From a checkpoint of a small contrastive image-text model.
Model: 15M parameters, 32-pixel images, encoder arch swin, encoder activation relu, encoder moe top_k, encoder num experts 16, encoder patch size [2, 2], encoder depths [2, 4, 4], text encoder width 256, text encoder layers 6, text encoder norm layernorm, text encoder activation swiglu.
Data: trained on photos of plants and fungi (iNaturalist), 45211 training examples, 19.5 epochs.
Rows from expert 15 of block 3 of the image encoder, named by matrix and row number. Rows with one number belong to one neuron. Each number is 128 + 24 x the weight over its row's rms, rounded and kept within 0 to 255. All counts start at 0. After the name is the row's rms in percent of the matrix's.
# up: expert up (encoder.blocks.3.mlp.up, 16x128x128), inputs 0-63
# down: expert down (encoder.blocks.3.mlp.down, 16x128x128, transposed), outputs 0-63
up.33 088 [130 122 109 126 136 138 116 150 141 151 161 130 174 125 122 123 113  71 144 130 132 120  93 123 117 128 168 120 140  98 114 116 136 171 121 114 111  94 166 107 103 125 123 115 121 115 128 194 158 118 145 127 142 121 109 139 103  99 142 105 103 137 100 124]
up.34 107 [ 90 111 101 127 141 144 160 169  94 124 146 121 119 164 146 140 121 157 117 106 105 101 116 127  68 118 165 102 145 106 101 145 137 143  88 127 113 151  88  90 126 153 122 110  86  74 128 129 166 114 150 113 103 124 149 116 135 142 105 142 126 113 153 147]
up.35 108 [103 166  92 157 115 133 125 139 132 148 130 110 151 121 112 142 161 125  89 138 177 101 117 138 148 125 118 192 153 113 140 135 158 144 182 161  88 149 144 159  92  99  95 147 120 112 145 153 146 167 120 149 125 100 141 106 102 150 130 114 168 107 112 133]
up.36 103 [140 146 107 153 123 148 120  77 160 128 164 132  88 172 131 118 112 160 122 145 128 129 146 164 139 117 130  84 121 209 136 142 125 115 148 109 145 173 182 111 151 101 141 114  93 137 134 148 127 152  82 165 146 139  97 139  90 136 104 147 173 153 103 104]
up.37 097 [121 159 144 166 121 112 130 156 125 148 157 132 114 151 135 158 149 134 121 157 155  79 102  72  84 160  88 181 114 157 160  97 113 148 141 109  92 125 108 123  70 129  99 128  91 127 175 135 101 151 166 113 110 155 148 105 129 160 156 137 141 153 114 101]
up.38 094 [121 121 122 178 153 104 143 146 156 118 100 108 170 109 140  98 177 126 113 142 162 103 146 143 133 131 137 126 106 139  85 145 138 106 120 146 111 118 107 111 169 127 154 126 170 132  72 101 162  91 155 134 141 145 162 158 153 144 117 150 117  86 124 170]
up.39 095 [166 127 103 110 134 129 103 104 116 118 178 129 111 139 140 133 154 115  94 145 127 118 154  94 117 109 118 167  95 131  97  76  87 149 153 130 109 149  88 158 152 137 155 126 146 142 106 158 128 128 112  96 144 139 180 112 172 142 109 121 125 133 142 114]
up.40 093 [132 111 122 130 164 135 151 120 117 128 137 166 124 164 121 141 126 147 143 112 114 131 146 147  67 136  90 114 109 114 136 106  68 139  80  83 109 104 108  84  99 157 146  81  96 102 122 142 132 149 149 106 163 176 114 152 147 124 162 126  92 153 149 158]
up.41 105 [156 110  76 133  77 148 130 127 131 124 159 114  69 119 155 148 127 104 154 158 121 156  93 113 106 199 100 124 119 114 149 130  81  96 137 132 120 141 108 115  82 101 143 109  91 140 136 113 147 127 137 136 127 160 153 120 136 142 153 100 127 106 131 131]
up.42 096 [111 128  74 124 128 128  88 130 135  98 137 100 105 115 133 134 157 145 106 131 132  71 120 122 170  95 135 166 156 115 153  93  86 188 138 157 136 108  97 161 140  82 135 139 140 154 136 143 115 137 133 118 115 194  97 146 102 144 154 163 105 107 133 129]
up.43 097 [138 134 148 183 152 106 142 129 127 112  88 122 127  96 114 145 128 111 123 144 173 106 103 167 121 122 109 158 135 145 110 128 135 121 170 135 159 169 107 150  91 155 106 148 106 140 183 106 105 172 109 117  90 108 129 136 141 198 105 111  83 120 145 104]
up.44 101 [101 150 119 175 149 157  96  93 143 102  95 146 145 104 178 150 158 118 104 117 162 153 172 117 123 117  88 119 146  83 133 142 100 146 158  85 129 150 114 122 143 102 104 128 116 136 138 101 151 134 141 122 111 108 164 165 149 128  79 132 133 131 129 119]
up.45 103 [147 102 165 151 144 115 142 119 112 111 159 135  59  95 140 153 135 142 144  92  78 108 114  85 135 151 137 129 107  98 124 102 174 137 149 109 117 139 139 163 138 127 143 129 136 167 134 136 133  87 100 126 173 155 151 146  86 126 154 120 121 121 135 145]
up.46 113 [136  84 126 142 121 118 126 116 120  93 152 122 133 139 132 115 105  72 157  94 150  83 101 152 138 103  80 105 127 107 128 127 127 146 130 143 176 116 120 115 143 133 171 145 125 153 124  73 139 196 136 101 132 178 136 139  71 142 103 159 120 151 125 127]
up.47 085 [191 144 122 147 163 138 134 130  98 160 153 111 129 175  98  98 170 102 142 139 117 116 152  93  99 138 132 145 156 128 122 122 110 148 120 172 117 144 132 151 122 132 114 131 157  98  97 118 172 116 124  97 111 123 152 140  94 106 128 137 126 147 115 154]
up.48 099 [138 177 139 131 202  80 160  67 113 145 109 136 138 111 160 134 112 152 131 136  89 127  92 131  86 102 140 163 151 108 111 108 120 175 121 130 117 142 128 143 158  92 170 127 168 167 141 131 103 118 111 129 104  99  94 123 119 152 154 153 100 133 129  99]
up.49 081 [121 121 105 169 135  91 108 142 148 109 125 130 133 137 161  68 156 118 117  52 134  94 166 126  81 170 153 134 122 164 128 146 104 133 177  97 165  90 128 155 143 149 126  89 112 147 116 150 134 154 106 112  64 160 143 141 117 113 116 158 134 148 134 140]
up.50 121 [125 131 153 152 105 128 139 131 160 126 135 174 153 132 117 112 130 156  94 125 157 145 108 107 159 136  95 164 120  92 100 148 167 148  94 155 119 135  81 129  92 137 163 140 121 109 115 112 153 133 102 102 190 116  93 117 172 149 123 117 115 122 124 122]
up.51 092 [134 132  77 130 136  98 137 168 170 138 122 131 132 178 144 152  95 110  97 133 134 110 137 161 137 158 100 140 123 108 136  81 118 148 135 143 141 165 115 105 122 119 106 152 122 145 175 158 106 152 132 144 111 147 145 125 148 106 132 185 190 136 104 161]
up.52 102 [108 132 108 137 154 125 119 147 116 109 103 101 119 153 119 135 101 129 154 106  85 128 138 110 142  97 115 135 179 136 108 182 130 127 105 125 113 107 121  99  93 108  92 108 133 125 150  89 127 173 128 138 124 129 102 106 134 124 144 161 163  88 134 108]
up.53 092 [142 117 113 134 123 105 144  85 162 135 146  99 136 113  93 104 147 130 130 131 151 134 117 117 163 137 168 135 139 174 103 111  93 169 106 130 105 174  87 144 115 140  92 115 114 151 136 100 132 105 119 152 169 154 138 140 173 129 125 154 122  98  83 121]
up.54 101 [106 129 106 157 156 138 134 161 151 114 112 178 122 132 118 135 149 120 125 115 149 162 136 147 158 120  99 136 125 130 154  72 133  83 136 149 136 115 136 123 125 118 162 141 124  68  98 153 118 128 135 125 128  91 129 133 151 162 105 113 129 113  84 133]
up.55 099 [117 158 171 119 152 146 142 136 121 120 146 118 147 106 153 143  98 153  70 105 147 152 133 141 147  72 141 141 132 121 104  73 121 134 140 102 119 198 122 132 128 102 107 144  99 149  97 108 139 132 143 122  88 153 141  92 133 130 115 164 146 103 147 114]
up.56 103 [ 97 142 128 148 114 116 100 146 149  69 146 137 150 117  80  85 119 109 134 103 129 143 183 156 155 151  93  88 120 143 134  95 129 128 147 116 109 134 119  93  89 104 155  81 116 159 146 128 154 175 121 163 132 106 111 126 147 128 154 147  99 162 129 136]
up.57 105 [109 100 146 135 124 102 158 142 124  91 118 170  86 120 138 121 138 100 100 130 150 124 141 117 110 138 165 170 113 143 124 121 117 123 132 151 117 151 115 135 160 139 113 143 138 147 137 120 124 155 151 144 167 120  71 124 122  82 122 113 152 113 144 120]
up.58 099 [ 95 115 131 149 105 149 149 158 122 153 124 111 121 176 168 114 102 101  96  97 128 148 103 104 128 105 171 103 139  96  98 107 138 127 141 120 137 125 149 122 158 128 137 138 156 151 159 124 137 131 104  88 146 155 116 126 130  91 117 157 118  66 148 145]
up.59 103 [ 84 125  72 131  79 124 124 132 109  99 115  87 157 114 127  67 145 105 118 111 152 134 110 124 132 121 112 132 159 102 106  86  95 148 126 128 124 126 150 110 115  98 159 142 138  93 137 112 127 146 119 126 103 156 134  86 130  91 120 147 133 113 126 122]
up.60 096 [117 140 123 125 127 112  75 147 114 156 120 114 120 157 155 193  94 101 104 154 134 135 152 124 132 138 146 123 100 160 120 181 130 116 129 110 119 129 160 151 144 166 100 130 140 141 161 131 170 173 132 133 106 113  79 206 161 133 120  90 148 129 128 128]
up.61 102 [125 115 121 117 122 125 146  73 159 124 127  82 136 186 156 124 127 124 151 127 142 132 131 195  81 116 109 125 123 107 118 162 169 121 121 121 124 107 123 144 133  75 155 121 152 126 133 145 110 120 131 119 102 100 138  82 101 132 112 101 151  96 158 130]
up.62 107 [157  94  72  99 114 141 171 123 139 143 129 172 113 114  88 110  86 173 104 135 135 145 110 133 140 113  94 135 155 108 140 151 127 115 133 148 160 125 122 122 145 138  85 193 117 125  85 155 145 123 129 131 166 127 159 127 123 171 140 155 150 159 110 137]
up.63 113 [133 160 125 179 118 140 136 106 131 145 139 174 101  99 147 108 135 154 116 153  96 156 134  91 103 137 152  87 129 135 141  85 136 151 129 142 152 149 140 124 136 133 137 145 151 185 179  95 108 140 127 119  71 120 100 134 118 119 109 161  72 139 128 146]
up.64 107 [148 156 122  93 104 110 159 120 120 139 155 103 153 156  79 135  96  94 145 114 109 164 133  64 134 157 117 145 110 158 124  90 125 112 145  91 156 168 151 115 160 108 135 150 139 115 120 104 138 127 126 135 103 126 151 123 137 104 166 159 144 108 116 132]
up.65 104 [109 120 150 135 125  71 158 156 169 133 109 123 136 117 107 136 142 135 135 154 157 159  90 115 112 135 117 141 162  89 126 155 136 142  94 160 111  89 133 101 133 123  75 154 128 134 105 121 112  74 144 130 148 186 121  87 150 154 136 107 102 112 141 110]
up.66 079 [128 141 173 143 142 136 142 122 107  98 146 104 114 148  98 127 163 114 155  98 122  93 149  95  93 149 115 143 127 104  98 114 124 101 131 124 145 149 106 151 153 159 103 110 107 117 120 126 116  51 161 193 105 110 117 115 159  90 166 131 132 119  90 121]
up.67 109 [166 118 151 146 117 129 127 118 130 135 162 168  86 148 128 156 117 145 159 118 104 135 152  83 109 145 126 140 147 135 144 127 136 100 131  81 163 148 115 131 163 157 178 124 137 146 128 116 130 128 108 133 118 155 126 165 136 111 131 145 127 120 162 157]
up.68 082 [142 132 127  97 142 119 120 144 103  94 154 134 157  98 135 136 142 167 106 137  98 173 104 119 150 154 114 130 152 161 109 119 117 145 145 138  99 155 137 157 151 146 122  94 122 166 139 103 143 161 108 132  88 131 114 132 107 126  93  92 118  99 151 148]
up.69 093 [119  83 127  99 149 121 144 144 150  96 153 137 119 145 123 118 139 139 116 118 100 136  98 144  94 115 188 138 124 130 120 116 126 167 103 121  84 183 131 122 114 167 122 117 176 154  96 113 136  92  98 176 115 122 128 151 126 136 124 117 173 134  93  77]
up.70 097 [171  94 121 148 135 139 132 128 105 134 124 162 125 171 121 125 152 117 149 131 129 105 126 128  99 128 106 155 123 158 186 103 130 153 125 188 143 163 108 138 130 112 117 139 114 124 126 163 124 133 130 144 140 101 150 166  88 142 144 121 161  81 101 166]
up.71 105 [184 157 116 115 115  89 142 117  89 146 136 126 155 109 152 135 134  99 119 112 162 123  69 137 159 149 130 108 103 113 158 114  91 115 141  84 116 162 169 100 140 120 145 134 139 121  79 142 128 135 136 119 141 148  88 142 151 132 126 121  75 155 115  99]
up.72 094 [139 134 119 113 111  98 108 140 107 144 127 135 114 138 143 114 207  98 155 144 146 117 113 163 136 144 113 147 123 159  87 137 142 130 153 160 136 116 141 109  85 137 122 160 139 149  76 127 106 160 115 139  52 124 126 141 134 136 111 166 153 130 152  85]
up.73 087 [126 177  88 138 107 138 126 137 100 109 103 131 137 136 116 107 107 117 137 118 140 164 129 146 130 105 151 152 168 140 133 112 138  93 150 116 109 133 101 123  91 132 119 129 134 129 142 158 184 134  98 117 142 148 112 141 130 134 106 139 140 122 102 114]
up.74 098 [111 114 134 175 141 175 164 134 135 151 158 145 155 132 151  97 118 126  87 121 132 109 137 120 156 117 122 169 139 142 122 107 142 135 142 144 137 129 120 115  93 133 170  99 113 127 118  51 167 141 119 134 132 117 131 149 102 121 123 133 126 157 149 173]
up.75 086 [143 112 130 152 150 123 117 145 110 124 109 127 133 138 101 109  96 111 136 119 173 155 171 113  95 120 138 143 108 133  90 139 187 128 125 159 133 126 120 119 141 105 119 167 169 100 125  53 132 109 140 114 103 148 155 121 138 140 159 158 110 108 148 140]
up.76 114 [150 117 124 123 125 153 121  87 121 125 132 132 159 115 157 123 156 146 145 120 112 103 150 160 146 143 122 112 145 169 104 144 124 119 115 148 182 126 107 158 106 146  99 127 110 199 132 102 116 133 145 109  90 127 121 118 129 132 179 134  90 128 178 112]
up.77 101 [119 134 155  72 121 150 141 140 130 148 143 145 162  87 138 204 142 151 156 110 129 102 141 123 152 112 129 121 101 207 105 131  94 101 110 122 157 140  89 136 138 119 138 113 145 135 127 157 140  98  93 170 122 112  95 148 143 122 111  92 116 102 117 103]
up.78 107 [181 119 159 144 131 114 103 129 125  96 112 107 132 127 132 149 145 105 133 148 123 151 173 191 158 135 124 145 119 104  64 153 159 114 109 122 118 137 189 125 148 129 141 125 140 157 150 123 124 123 121 129 168  85 143 128 125 130 108 143 132 119 151 140]
up.79 096 [103 108 174 146 170 116 133 134  91 158 149 122 107 126 135 141 153 124  90 170 128 125 124 144 140 153 151 154 121 136  89 166 141 114 105 134 164 103 131  97 141 130  66  96 116 123 136 105 152 165 121 100 140 126 113 125  77 124 175 117 129 135 137 158]
up.80 112 [106 126 111 127 110 134 122 102 139 164 115 117 117 124 129 125 151 127 160 147 143 139  82 153 115  85 113 137 108 110 109 122 106 146 138  89 194 100 138 103 142 107 147 152 148  78 146 161 106 103 140 137 173 127 108  92 132 136 138 128 120  85 126 137]
up.81 098 [101 157  84 137 123 166 121 173 124 120 168 129  94 118 144 143 156 145 130 132 111 148 133 164 125 149 110 133 140 130 118 101  91 122 162  84 128 134 120 101 131 104 135 137  97 126 165 113 162 142 142 127  98 138 126 120 175 158 124 109 120 139 162 150]
up.82 114 [ 80 162 134 159 162 137 162 155 152 133 133 121 131 138 121 151 164 143 118 164 132 139 149 148 103 159  65 121 143  80 116 153 154 139 114 103 151 126  95 112 145 155 175 106 165 138 125 136  86 116 120 137 141 134 116 108 157 141 152  98 143 136 144 143]
up.83 081 [ 96 144 143 145 122 119 107 130 109 178 136 132 108 120 132 135 113 109  79 118 101  93 160 156 108 128 144 124 108 143 119 107  96 159 115 107 119 132 159  66 122 149  94 112 130 111  99 102 125  96 128 171 105 138 168 118 158 128 131  97 147 117 131  90]
up.84 107 [152 143 124 126 106 150  79 125 157  99 108 145 180  99 101 154  69 117 139 115 132 108 141 116 133 151 134 139 117 164 146 117 115  75 142 109  79  74 130 120 158 129 126 104 137 138 139 158 142 116 175 160 119 152 122 140 149 117 129 126 145 156 119  95]
down.33 087 [154 136 141 117 163  87  99 154 135 124 165 141 151 113 133 128 152 149  84 132 133 104 116 125 166 117 106 110 124 133 136 133 118 125 125 153 146 123 117 117 102 104 148  76 115 144  91  93 102 131 136 100 176 155 123 112 142 131 137 131 126 134 158 137]
down.34 097 [133 128 150 144 145 138  95 110 133 149 125 155 134  61 136 108 148  68 159 150 173 101 119 132 145 147 135 127 139 120 142 163 103 129 142 158 118  91  86  95 133 102 174 116 164 152 154 130 110 132 112 145 140 145 151 130 129 124 141 121  93 108 107 143]
down.35 109 [150 104 131 159 108 106  81  89 119 157 147 131 128 107 146 111 132 122 139 101 137 133 139 144 164 133 147 124 110 130 129 135 111 137 143 129 173 151 153 128 140 135 122 111 139  64 151 119  58 123  94 106 108 156 116 129 120 179 154 137 145 135 116 163]
down.36 095 [111 135 116 103 154 144 120 154 102 135 106 108 142 139 161 166 119 108 113 142 130 136 130  95  99 123 119  76 106 119 102  99 135 148 139 142 109  72  87 116 135  98  93 162 106  81 170 118 132 141 172  93 155 144 127 137 134 119 135 122 145 110 119 112]
down.37 109 [133  99 102 131 146 122 106 111 131 146 129 132 123  99  86  76 151 106 152 117 122 119 150 163  76 141  99 105 116 114 175 105 123 159  99 102 129 137 135 127 176 118 104 128 150 112 100 135  79 128 107 137 132 113 119 154 117 135 156 147 139 168 146 120]
down.38 099 [143 140 132 156 204 133 159 124 132 103 162 101 134 125 164 133  88 138 137 132 132 124  90 144 145 130 133 123 116 149 135 125 153 166 119 150 127 133  73 182 106 142 114 115 116 163 115 176 158 110  95 128  73 120 129  68 144 105 109 121 100 104 119 127]
down.39 106 [117 127 114 139 103 169  70 125 120 175 121 114 148 106 122  99 131 106 144 156 134 149 156 132 145 142 146 137 117 152 145 174 125 174 138 126  94 102  97 121 134 110 113 113 146 114 117 110 117 115 115 160 149 169 146 123 124  88 101 118 135  97 149 163]
down.40 093 [140 141 144 143 119  86 127 171 125 146 158 116 143 117 127 123 159 116 126 168 111  61 151 150 165 114 107 136 141 170 168 141 100 143 137 122 102 116 133 151 113 153 146  87 137 157 137  59 137 104  59 129 156 145 173 121  81 118 122  85 178 122 113 112]
down.41 097 [147 132 141  97 126 141 145 110 174 141 159 124 109 113  98 161  97 180 120 100 136 125 109 149 160  82 114  72 154 123 126 144 124 134 111 121 125 176 120 119 156 126 108 138  91 146 114 154 114 114  95 139 121 143 115 125 162 119 161 129 157  90 121 114]
down.42 099 [128 115 134 118 145 140 102  86 157 164 143 163 114 112 120  78 157  76 141 124 109 156 164 105 153 138 137 128  96  48 139 148 101 108 176 157 163  94 140 178 166 122 164  93 129  90  78 120 111 141 134 107 115  95 135 140 122 125 138 127 136 121 124 117]
down.43 103 [136 120 132 149 109 154 109  95 135 112 190 141 109 142 119 133 137 124 121 156 100 166 125  85 120 125 132 159  97 105 133 114  94  98 115 129 104 152 135 116 145 140 127  87 147 111 124 158 179 143  87 162 112 111 155  72 150 150  72 154 105 156 146 140]
down.44 100 [133 162 134 126 157 139 140 153 126 119 165 146 149 118 124 155 143 134 131 105 155  98 165 134 148 144 158 154  96 193 171 146 151 135 122 140  89  72 152 137 130 153 114 144 118 122 104 158 180 137 133  96 126 143 121 154 160 106 114 106 121 132 143 123]
down.45 102 [148 140 121 132 131 130  93 122 139 120 113  88 155 115 126 103 111 126 131 132 196 150 125 133 149 109 131 124 146 102  70 140  87 158 116 107 128 131  97 101 152 117 130  91 108 148 120 125 124 126 146 197 121 142 127 130  85  57  99 136 141 112 117 159]
down.46 119 [122 130 156  91 104 170  82 114 155 149  95 181  75 109 151 155 146 119 131 133 125 127 134 108 162  84 110 122 108  96 194 106 139 144 141 130 124  76 104 128 146 112 131  80 120 129 124 153 115  96 121 121 159 129 128 111 119 119 132 128 150 144 110 124]
down.47 094 [ 86 111 108 111 110 124 117 129 139 173 154 100 150  99 126 114 105 131  78 125 161 161 137 143 159 119 129 136 128 107 120 165 123 107 140 158 111 128 153 154 157 149 152 116 155 165  93  81 113 140 124 181 129 157 126 130 112 138 164 142 140 109 132 147]
down.48 093 [114 101  88  95  88 147 110 186  97 134  72 119 141 129 131 146 156 116 126  99 115 119 138 142 114 119 161 112 150 141 153 160 144 110 125 128 136 102 148 134  70 153 114 124 125 156  90 164 114  95 156 155  87 109 129 148 102  94 144 160 145 163 112 147]
down.49 083 [108 183  91  70 108 163 111 138 131  96 141 135 150 158 157 138  93  93 126 146 116 121  93 117 139 119 137 130 187 155 130 107 147 118 100 121 153 125 160 124 127 146  94 145 100 124 154 105 157 103 107 135 122  78  95 109 108 149 160 132 171 116 153 114]
down.50 119 [136 102 102 166 127 107 149 119 135 134 123 124 146 155  96 124 150  81 127 123 158 139 106 117 147 122 133 119 161 151 146  93 124 113 140 156 112 113 144 135 102 140 129 120 123 101 160 119 129 146 122  72  79 155 180 133 161 143 106  82 103 180 132 130]
down.51 104 [104 137 134 148 154 116 130 120 108  79 128  94 134 116 152 117 141 111 190 130 125 118 180 124 158 116 110 116 135 120 109 137 134 143 137 134 107 135 133  92 145 154 146 114 137  71 119  93 109 145 104 169 125 157 143 132 136 134 132 140  91  93 135 141]
down.52 099 [111 122 139 101  98  86 101 100 134 121 105 153 128  85  95 123 123 109 106 145 139 117  95 128 112 108 142 104  85 127 107 137 113 134 136 147 169 127 140 137 117 110 152 112 165 165 146 140 182 124 221 133 123 118  79 141 127  95 117 170 125 115 124 143]
down.53 092 [ 70 123 111 163 153 140 113 104 119 150 139 129 145  99 141 109 119 104 132 135 119 112 104 141 141 140 121 149 139 144 103 116 142 112 144 120 133 102 109 120 158 149 113 193 162 146  89 118 143 193  84 111 129  89 154 155 149 150 160 157 161 155 125  76]
down.54 106 [154 174 144  78 110 183 141  54 141 130 170 122 128 119  92 146 133  93 147 101 165 169 110 152 118 117 144 155 112 100 115 155 109 119 132 141  89 116  97 156  96 125  97 152 159 163 158 135 123 139 102 112 142  90 147 139 130 164 111 119 159 103 136 135]
down.55 096 [143  97  82 113 126 106 103  76 149 134  83 102 119  73 145 106 151  97 151 133 102  93 148 130 118 151  96 123 117 141 123 172 153 137 152 112 141 115 121  95 102 139  88 134 110 131 129  84 151  91 171  99 114 141 129 164 172 108 164 131 138 164 135 119]
down.56 106 [120 169 115 176 119 116 133 136 142 123 153 168 173 139 126 125 117  75 102 110 143 135 144 121 121 115 139 110 139 140 181 135 169 137  99 139 173 118 135 146 134 148 145 111 105 143 122 156 167 125 150 137 110 155 204 125 138 144 130 122 134 135 127 134]
down.57 107 [136 137 152 108 148 109  96 125 139 100 114 128 122 147 147 148 109 141  93 147 131 124  93  68 144  93  82 124 155  77 169 115 124 179 112 114 129  98 131 144 127 178 170 125  95 114 118 161 116 143 101  88 108 153 102 164 126 138 153 139 144 161 140 112]
down.58 093 [113 127  85 145 171 132 135 115 121 124  86 112  93 117 115 162 172 112 143 112 147 134 146 146 149  98 124 123 127 116 121 167 140 160 150 125  82  85 107 168 172 106 169 136 172 114 124 143 118 129 130 102 125 116  88 104 106 126  98 154 130 125 140  78]
down.59 112 [123 144 147 105 114 154 140  91 107 157  80 144 131 107 142 132  82 123 120 127 132 140 176 162 179 145 149  80 136 137 108 161 132 137  83 114 142  93 149 145 164 148 136 130 123 147 113 112 123 131 118  94 181 120 132 139 117 148 118 184 131 127 126 156]
down.60 094 [ 59 142 104 155 137  93 107  67 158 123 131 105  97 138 114 136  99 149  76 133 134 116 153 115 110 129 123 154 111 140 101 137 121 167 117  93 140 105  99 125 118  92 131 155  96 169 166 102 167 101  98 103 151 164 117  84 112 142 131 148 129 136 130 124]
down.61 111 [170 169  65 170 105 139 165 161 123 157  67 122 133 127 125 164 181 115 125  90  98 150 155 102 124 124 153 105 167 169 133 101 130 140 100 132 148 139 144 123 111 112 129 152  92 163 155 110 115 111 125 145 119 129 140 122 106 141 158 141  95 125 125 111]
down.62 108 [ 84 139 154 102 133 107 105 101 134 109 114 120 139 147  92 144 129 130 125  71  70  87  98 116 166 159 114 101 135 148 120 168 136 126 137 110  95 133 144 122 112 138 118  63 150 155 138 123 100 116  73 133 126  90 120 122 155 129 163 120 133  94 146 132]
down.63 102 [164 100 148  61 146 104 103 175 131 122 143 153 155  84 115 100  87 107 137 122 142 140 130 141 134 137 133 144 111  97  80 173 140 100 135 173 128  94 129 117 142 114  89 175 154 106 126 163 168 181 130 136 109 124 118 150 134 107 138 157 151 105 127 115]
down.64 103 [ 82 152 155 107 179 115  96 116 110 130  99 160 121 143 135 141 127 155 102 109 144 155 120 158  98 166 105 134 142 125  77 153 125 122 175 115 124 104 176 108 127 115 118 165 129 130 127 128 112 139 122 161 136 123 152 155 162  86  99 130 131 149 141  97]
down.65 096 [175 119 145 134 121 127 121 143 123 154 128 148  81  78 123  83 135 159  93 119 114 107 115  81 127 138 122 117 136 165 165 130 178 116 110 161 119 100 102 147  51 112 171  77 149 155  87 110 132 136 105 115 114 119 171 132 162 141 158 137 126 143 120 111]
down.66 081 [111  86 121 117 130 152 116 117 146 149 133 119 147 111 154  99 120  90  93  77 121 144 133 118 162  93 131 146 119 156 134  67 107 134 194 152 134 135 135  90 141 134 122 127 102 131  86 123 136 156 169 137  87 160 105 127  82 126  82 121 156 124 103 172]
down.67 105 [143 107 116 112 143 162 103 122 114 122 137 120 160 128 119 132 147 101 101 151 169 137 165 146 150 127 113 113 157 122 106  84 142 203 159 152  84 124 101  93 166 118 101 109 138 160 179 110 128 128 103 149 117  98 168 128 105 132 119 133 110 150 138 112]
down.68 084 [109 118 136 121 151 106  79 135 103 127 108 110 146 147 105 147 149 137 150 101 118 121  97 106 109 125 149 140 143 103 136 115 107 129 182 138 134 178  71  82  98 122 135 142 103 107 155 129 119 135 178 124 155 150 124 120  94  94 166 113 144 141 124 102]
down.69 094 [117 158 124 116 140 124 169 133 154 150 110  90 116  94 100 164 112 120 171 110 138 122 148 167 125 115  87 143 154 106 134  96 145 148 153 121 177 148 155 142  71 104 153 106 166 102 138 103 119 126 133 128 110 122 118 152 100 107 148 127 155 143 103 111]
down.70 099 [105 127 115 141 172 190 122  88 110 134 124 155 118 130  92 151  91 120 118 120  78 117 122 113 105 139 127 102 156 128 113 109 100 149 151 113 142 118  90 122 128 116  84 119 140 160 166 167 120 124 174 127 122 157 135 135 130 118  99 163 151 124 157 166]
down.71 091 [136 193 149 107 148 121 107 111 152 118 157 146 139 128 141 148 132 150 122 130  81 161 116 140 110 123 159 141  95 112 120 127 157 139 113 104  96 166 112  82 121 113  98 116 135  87 144 101 109 126 117 188 135 156  93 115 115 116 120 110 115 140 158 105]
down.72 099 [116 138 102 127 139 157 180 152 133 108 169 139  90 114 141 132 100 102 114 135  92 123 127 133 212 141 130 121 124  68 174 134  95 115 106 135 129 140 111 134 123 110 125 101 137 137 154 134 128 162 131 128 145 114 149 147 135  94 177 149 111 134 121 165]
down.73 095 [ 84 113 129 144 119 159  92  74 100 148 120 137 113 142 116 133 144 133 144  60 175 144 116 158 177 105 147 134 115 115  95  89 119 122 145  89 128 130 105 112 157 125 116 131 124 136 130 118 136 120  98 159 118 150 135 125 126 106 149 122 107 157 150 123]
down.74 097 [122 142 117 146 125 126 140 148 156 136 127 160 135 121 103 143 121 142 130 125 162 102 153 138 123 118  96  90 125  78 173 172 106 168  96 127 130 130  91 126 129 118 113 131 104 162 122 163 110  98 138 151 111 137 130 137 135 121 108 162 124 135 123 168]
down.75 087 [ 86 164 137 159 107 137 133 140 104 161 114 134 140 102 114 126 132 130 119 113 134 142 133 126 144 126 104 138 156 136  67 149 116 103 199 120  92  99  90 109 119 134 105 138 137 160  86  92 153  98  98 114 109 126 144  78 168 127 120 138 127  90 111 135]
down.76 106 [ 94 107  94 113 116 129 130 135 127 106 117 127 120 125 130 118 126  97  93 134  77 148  81 138 127 123 135 138  86 115 160 104 107  93 127 147  94 183 141 120 100 154 107 126 143 110 118  87 159  92 158 164  93 143 156 153 144 153 123 119 129 145 140 178]
down.77 119 [123 156 140 147 146 162 178  86 118 123 108 176 164 168 146  97 129 110 119 136 111 126 105 105 113 141 147 111  95 111 157  87 177 133 125 101  95 124  95  93 110 113 108 149 151 108 114 148 127  97 157 116 142 126 168 143 105  95 145 128 146 127 122 176]
down.78 099 [138 123 156 129 123 135 109  95 162 116 136 141 105 143 129 163 142 125 140 148 144 147 109 139 126 168 123  91 174 133 175 112 155 154 143 100 132 108 128  98 103  99 124 100 178 129 169 115 168 160 181 106 105 118 157 117 144 144 103 158 124 130 146 139]
down.79 092 [169 113 118 146 161 139 156 147  99 116 114 136 135 128 138 135 173  91 132 158 123 122 166 146 151 117 129 124 145 102 136 100 137  96 105 103 116 152 136 112 114 149 137 132  82 120 145 110 163 171 160 157 160 140 134 127 132 161 155 163 134 133 119 156]
down.80 102 [147 121 137 132 129  68 144 105 115 127 142 133 111 161 125 162 136 124 114  98 106 124 148 107  75 156 170 137  89 109 168  99 120 129 147 155 117 165 129 130 150  91  99  90 161 122 105 121 152 164 102 143  97  80 158 108 129 148 160 138 118 128 134 129]
down.81 098 [133 118 130 106 147 149 117 109 139 138 163 143 102 122 118 113 137 118 147 117 124 134 146 116 144 129 139 113 115  95 121 185 106 132  93 131 117  99 143 134 170  77  98 150 130 150 131 129 147 170  76 121 107 134 140 142 154 167 159 184 107 105 129 108]
down.82 109 [135 101 112 177 118  78 151 137 123 137 142 152 100 127 154 106 122 131 110 105 104 121 163 101 139 152 112  95 115 151 177 121  64 115 112 147 109 147 171 130 104 158 122 146 106 133 155 122 156 146 132 160 122 109 178 161 137 130 129 125  92 172 111 184]
down.83 092 [112 112 106 152 138 139 154  88 111 133 154  81  94  64 126 137 143 155 141 131 150 137 115 158 105 133 156 107 138 125 106 130 114  83  97 180 134  99 145 131  94  91 134 128 145 107 161 119 137 170 118 143 134 124 140 118 154 126 109 144 150 118 158 180]
down.84 104 [117 132 139 167 132 117 128 122 125 107 119 119 115 135 136 140 155 129 146 107  81 118 184  98 146 149  98 143  99 133 114 138 124 135 135 143  95 112 124 142 110 102 121  68 156 145 133  95 199 151 153 154 173 117 120  69 139 107 122 103 151 114 124 125]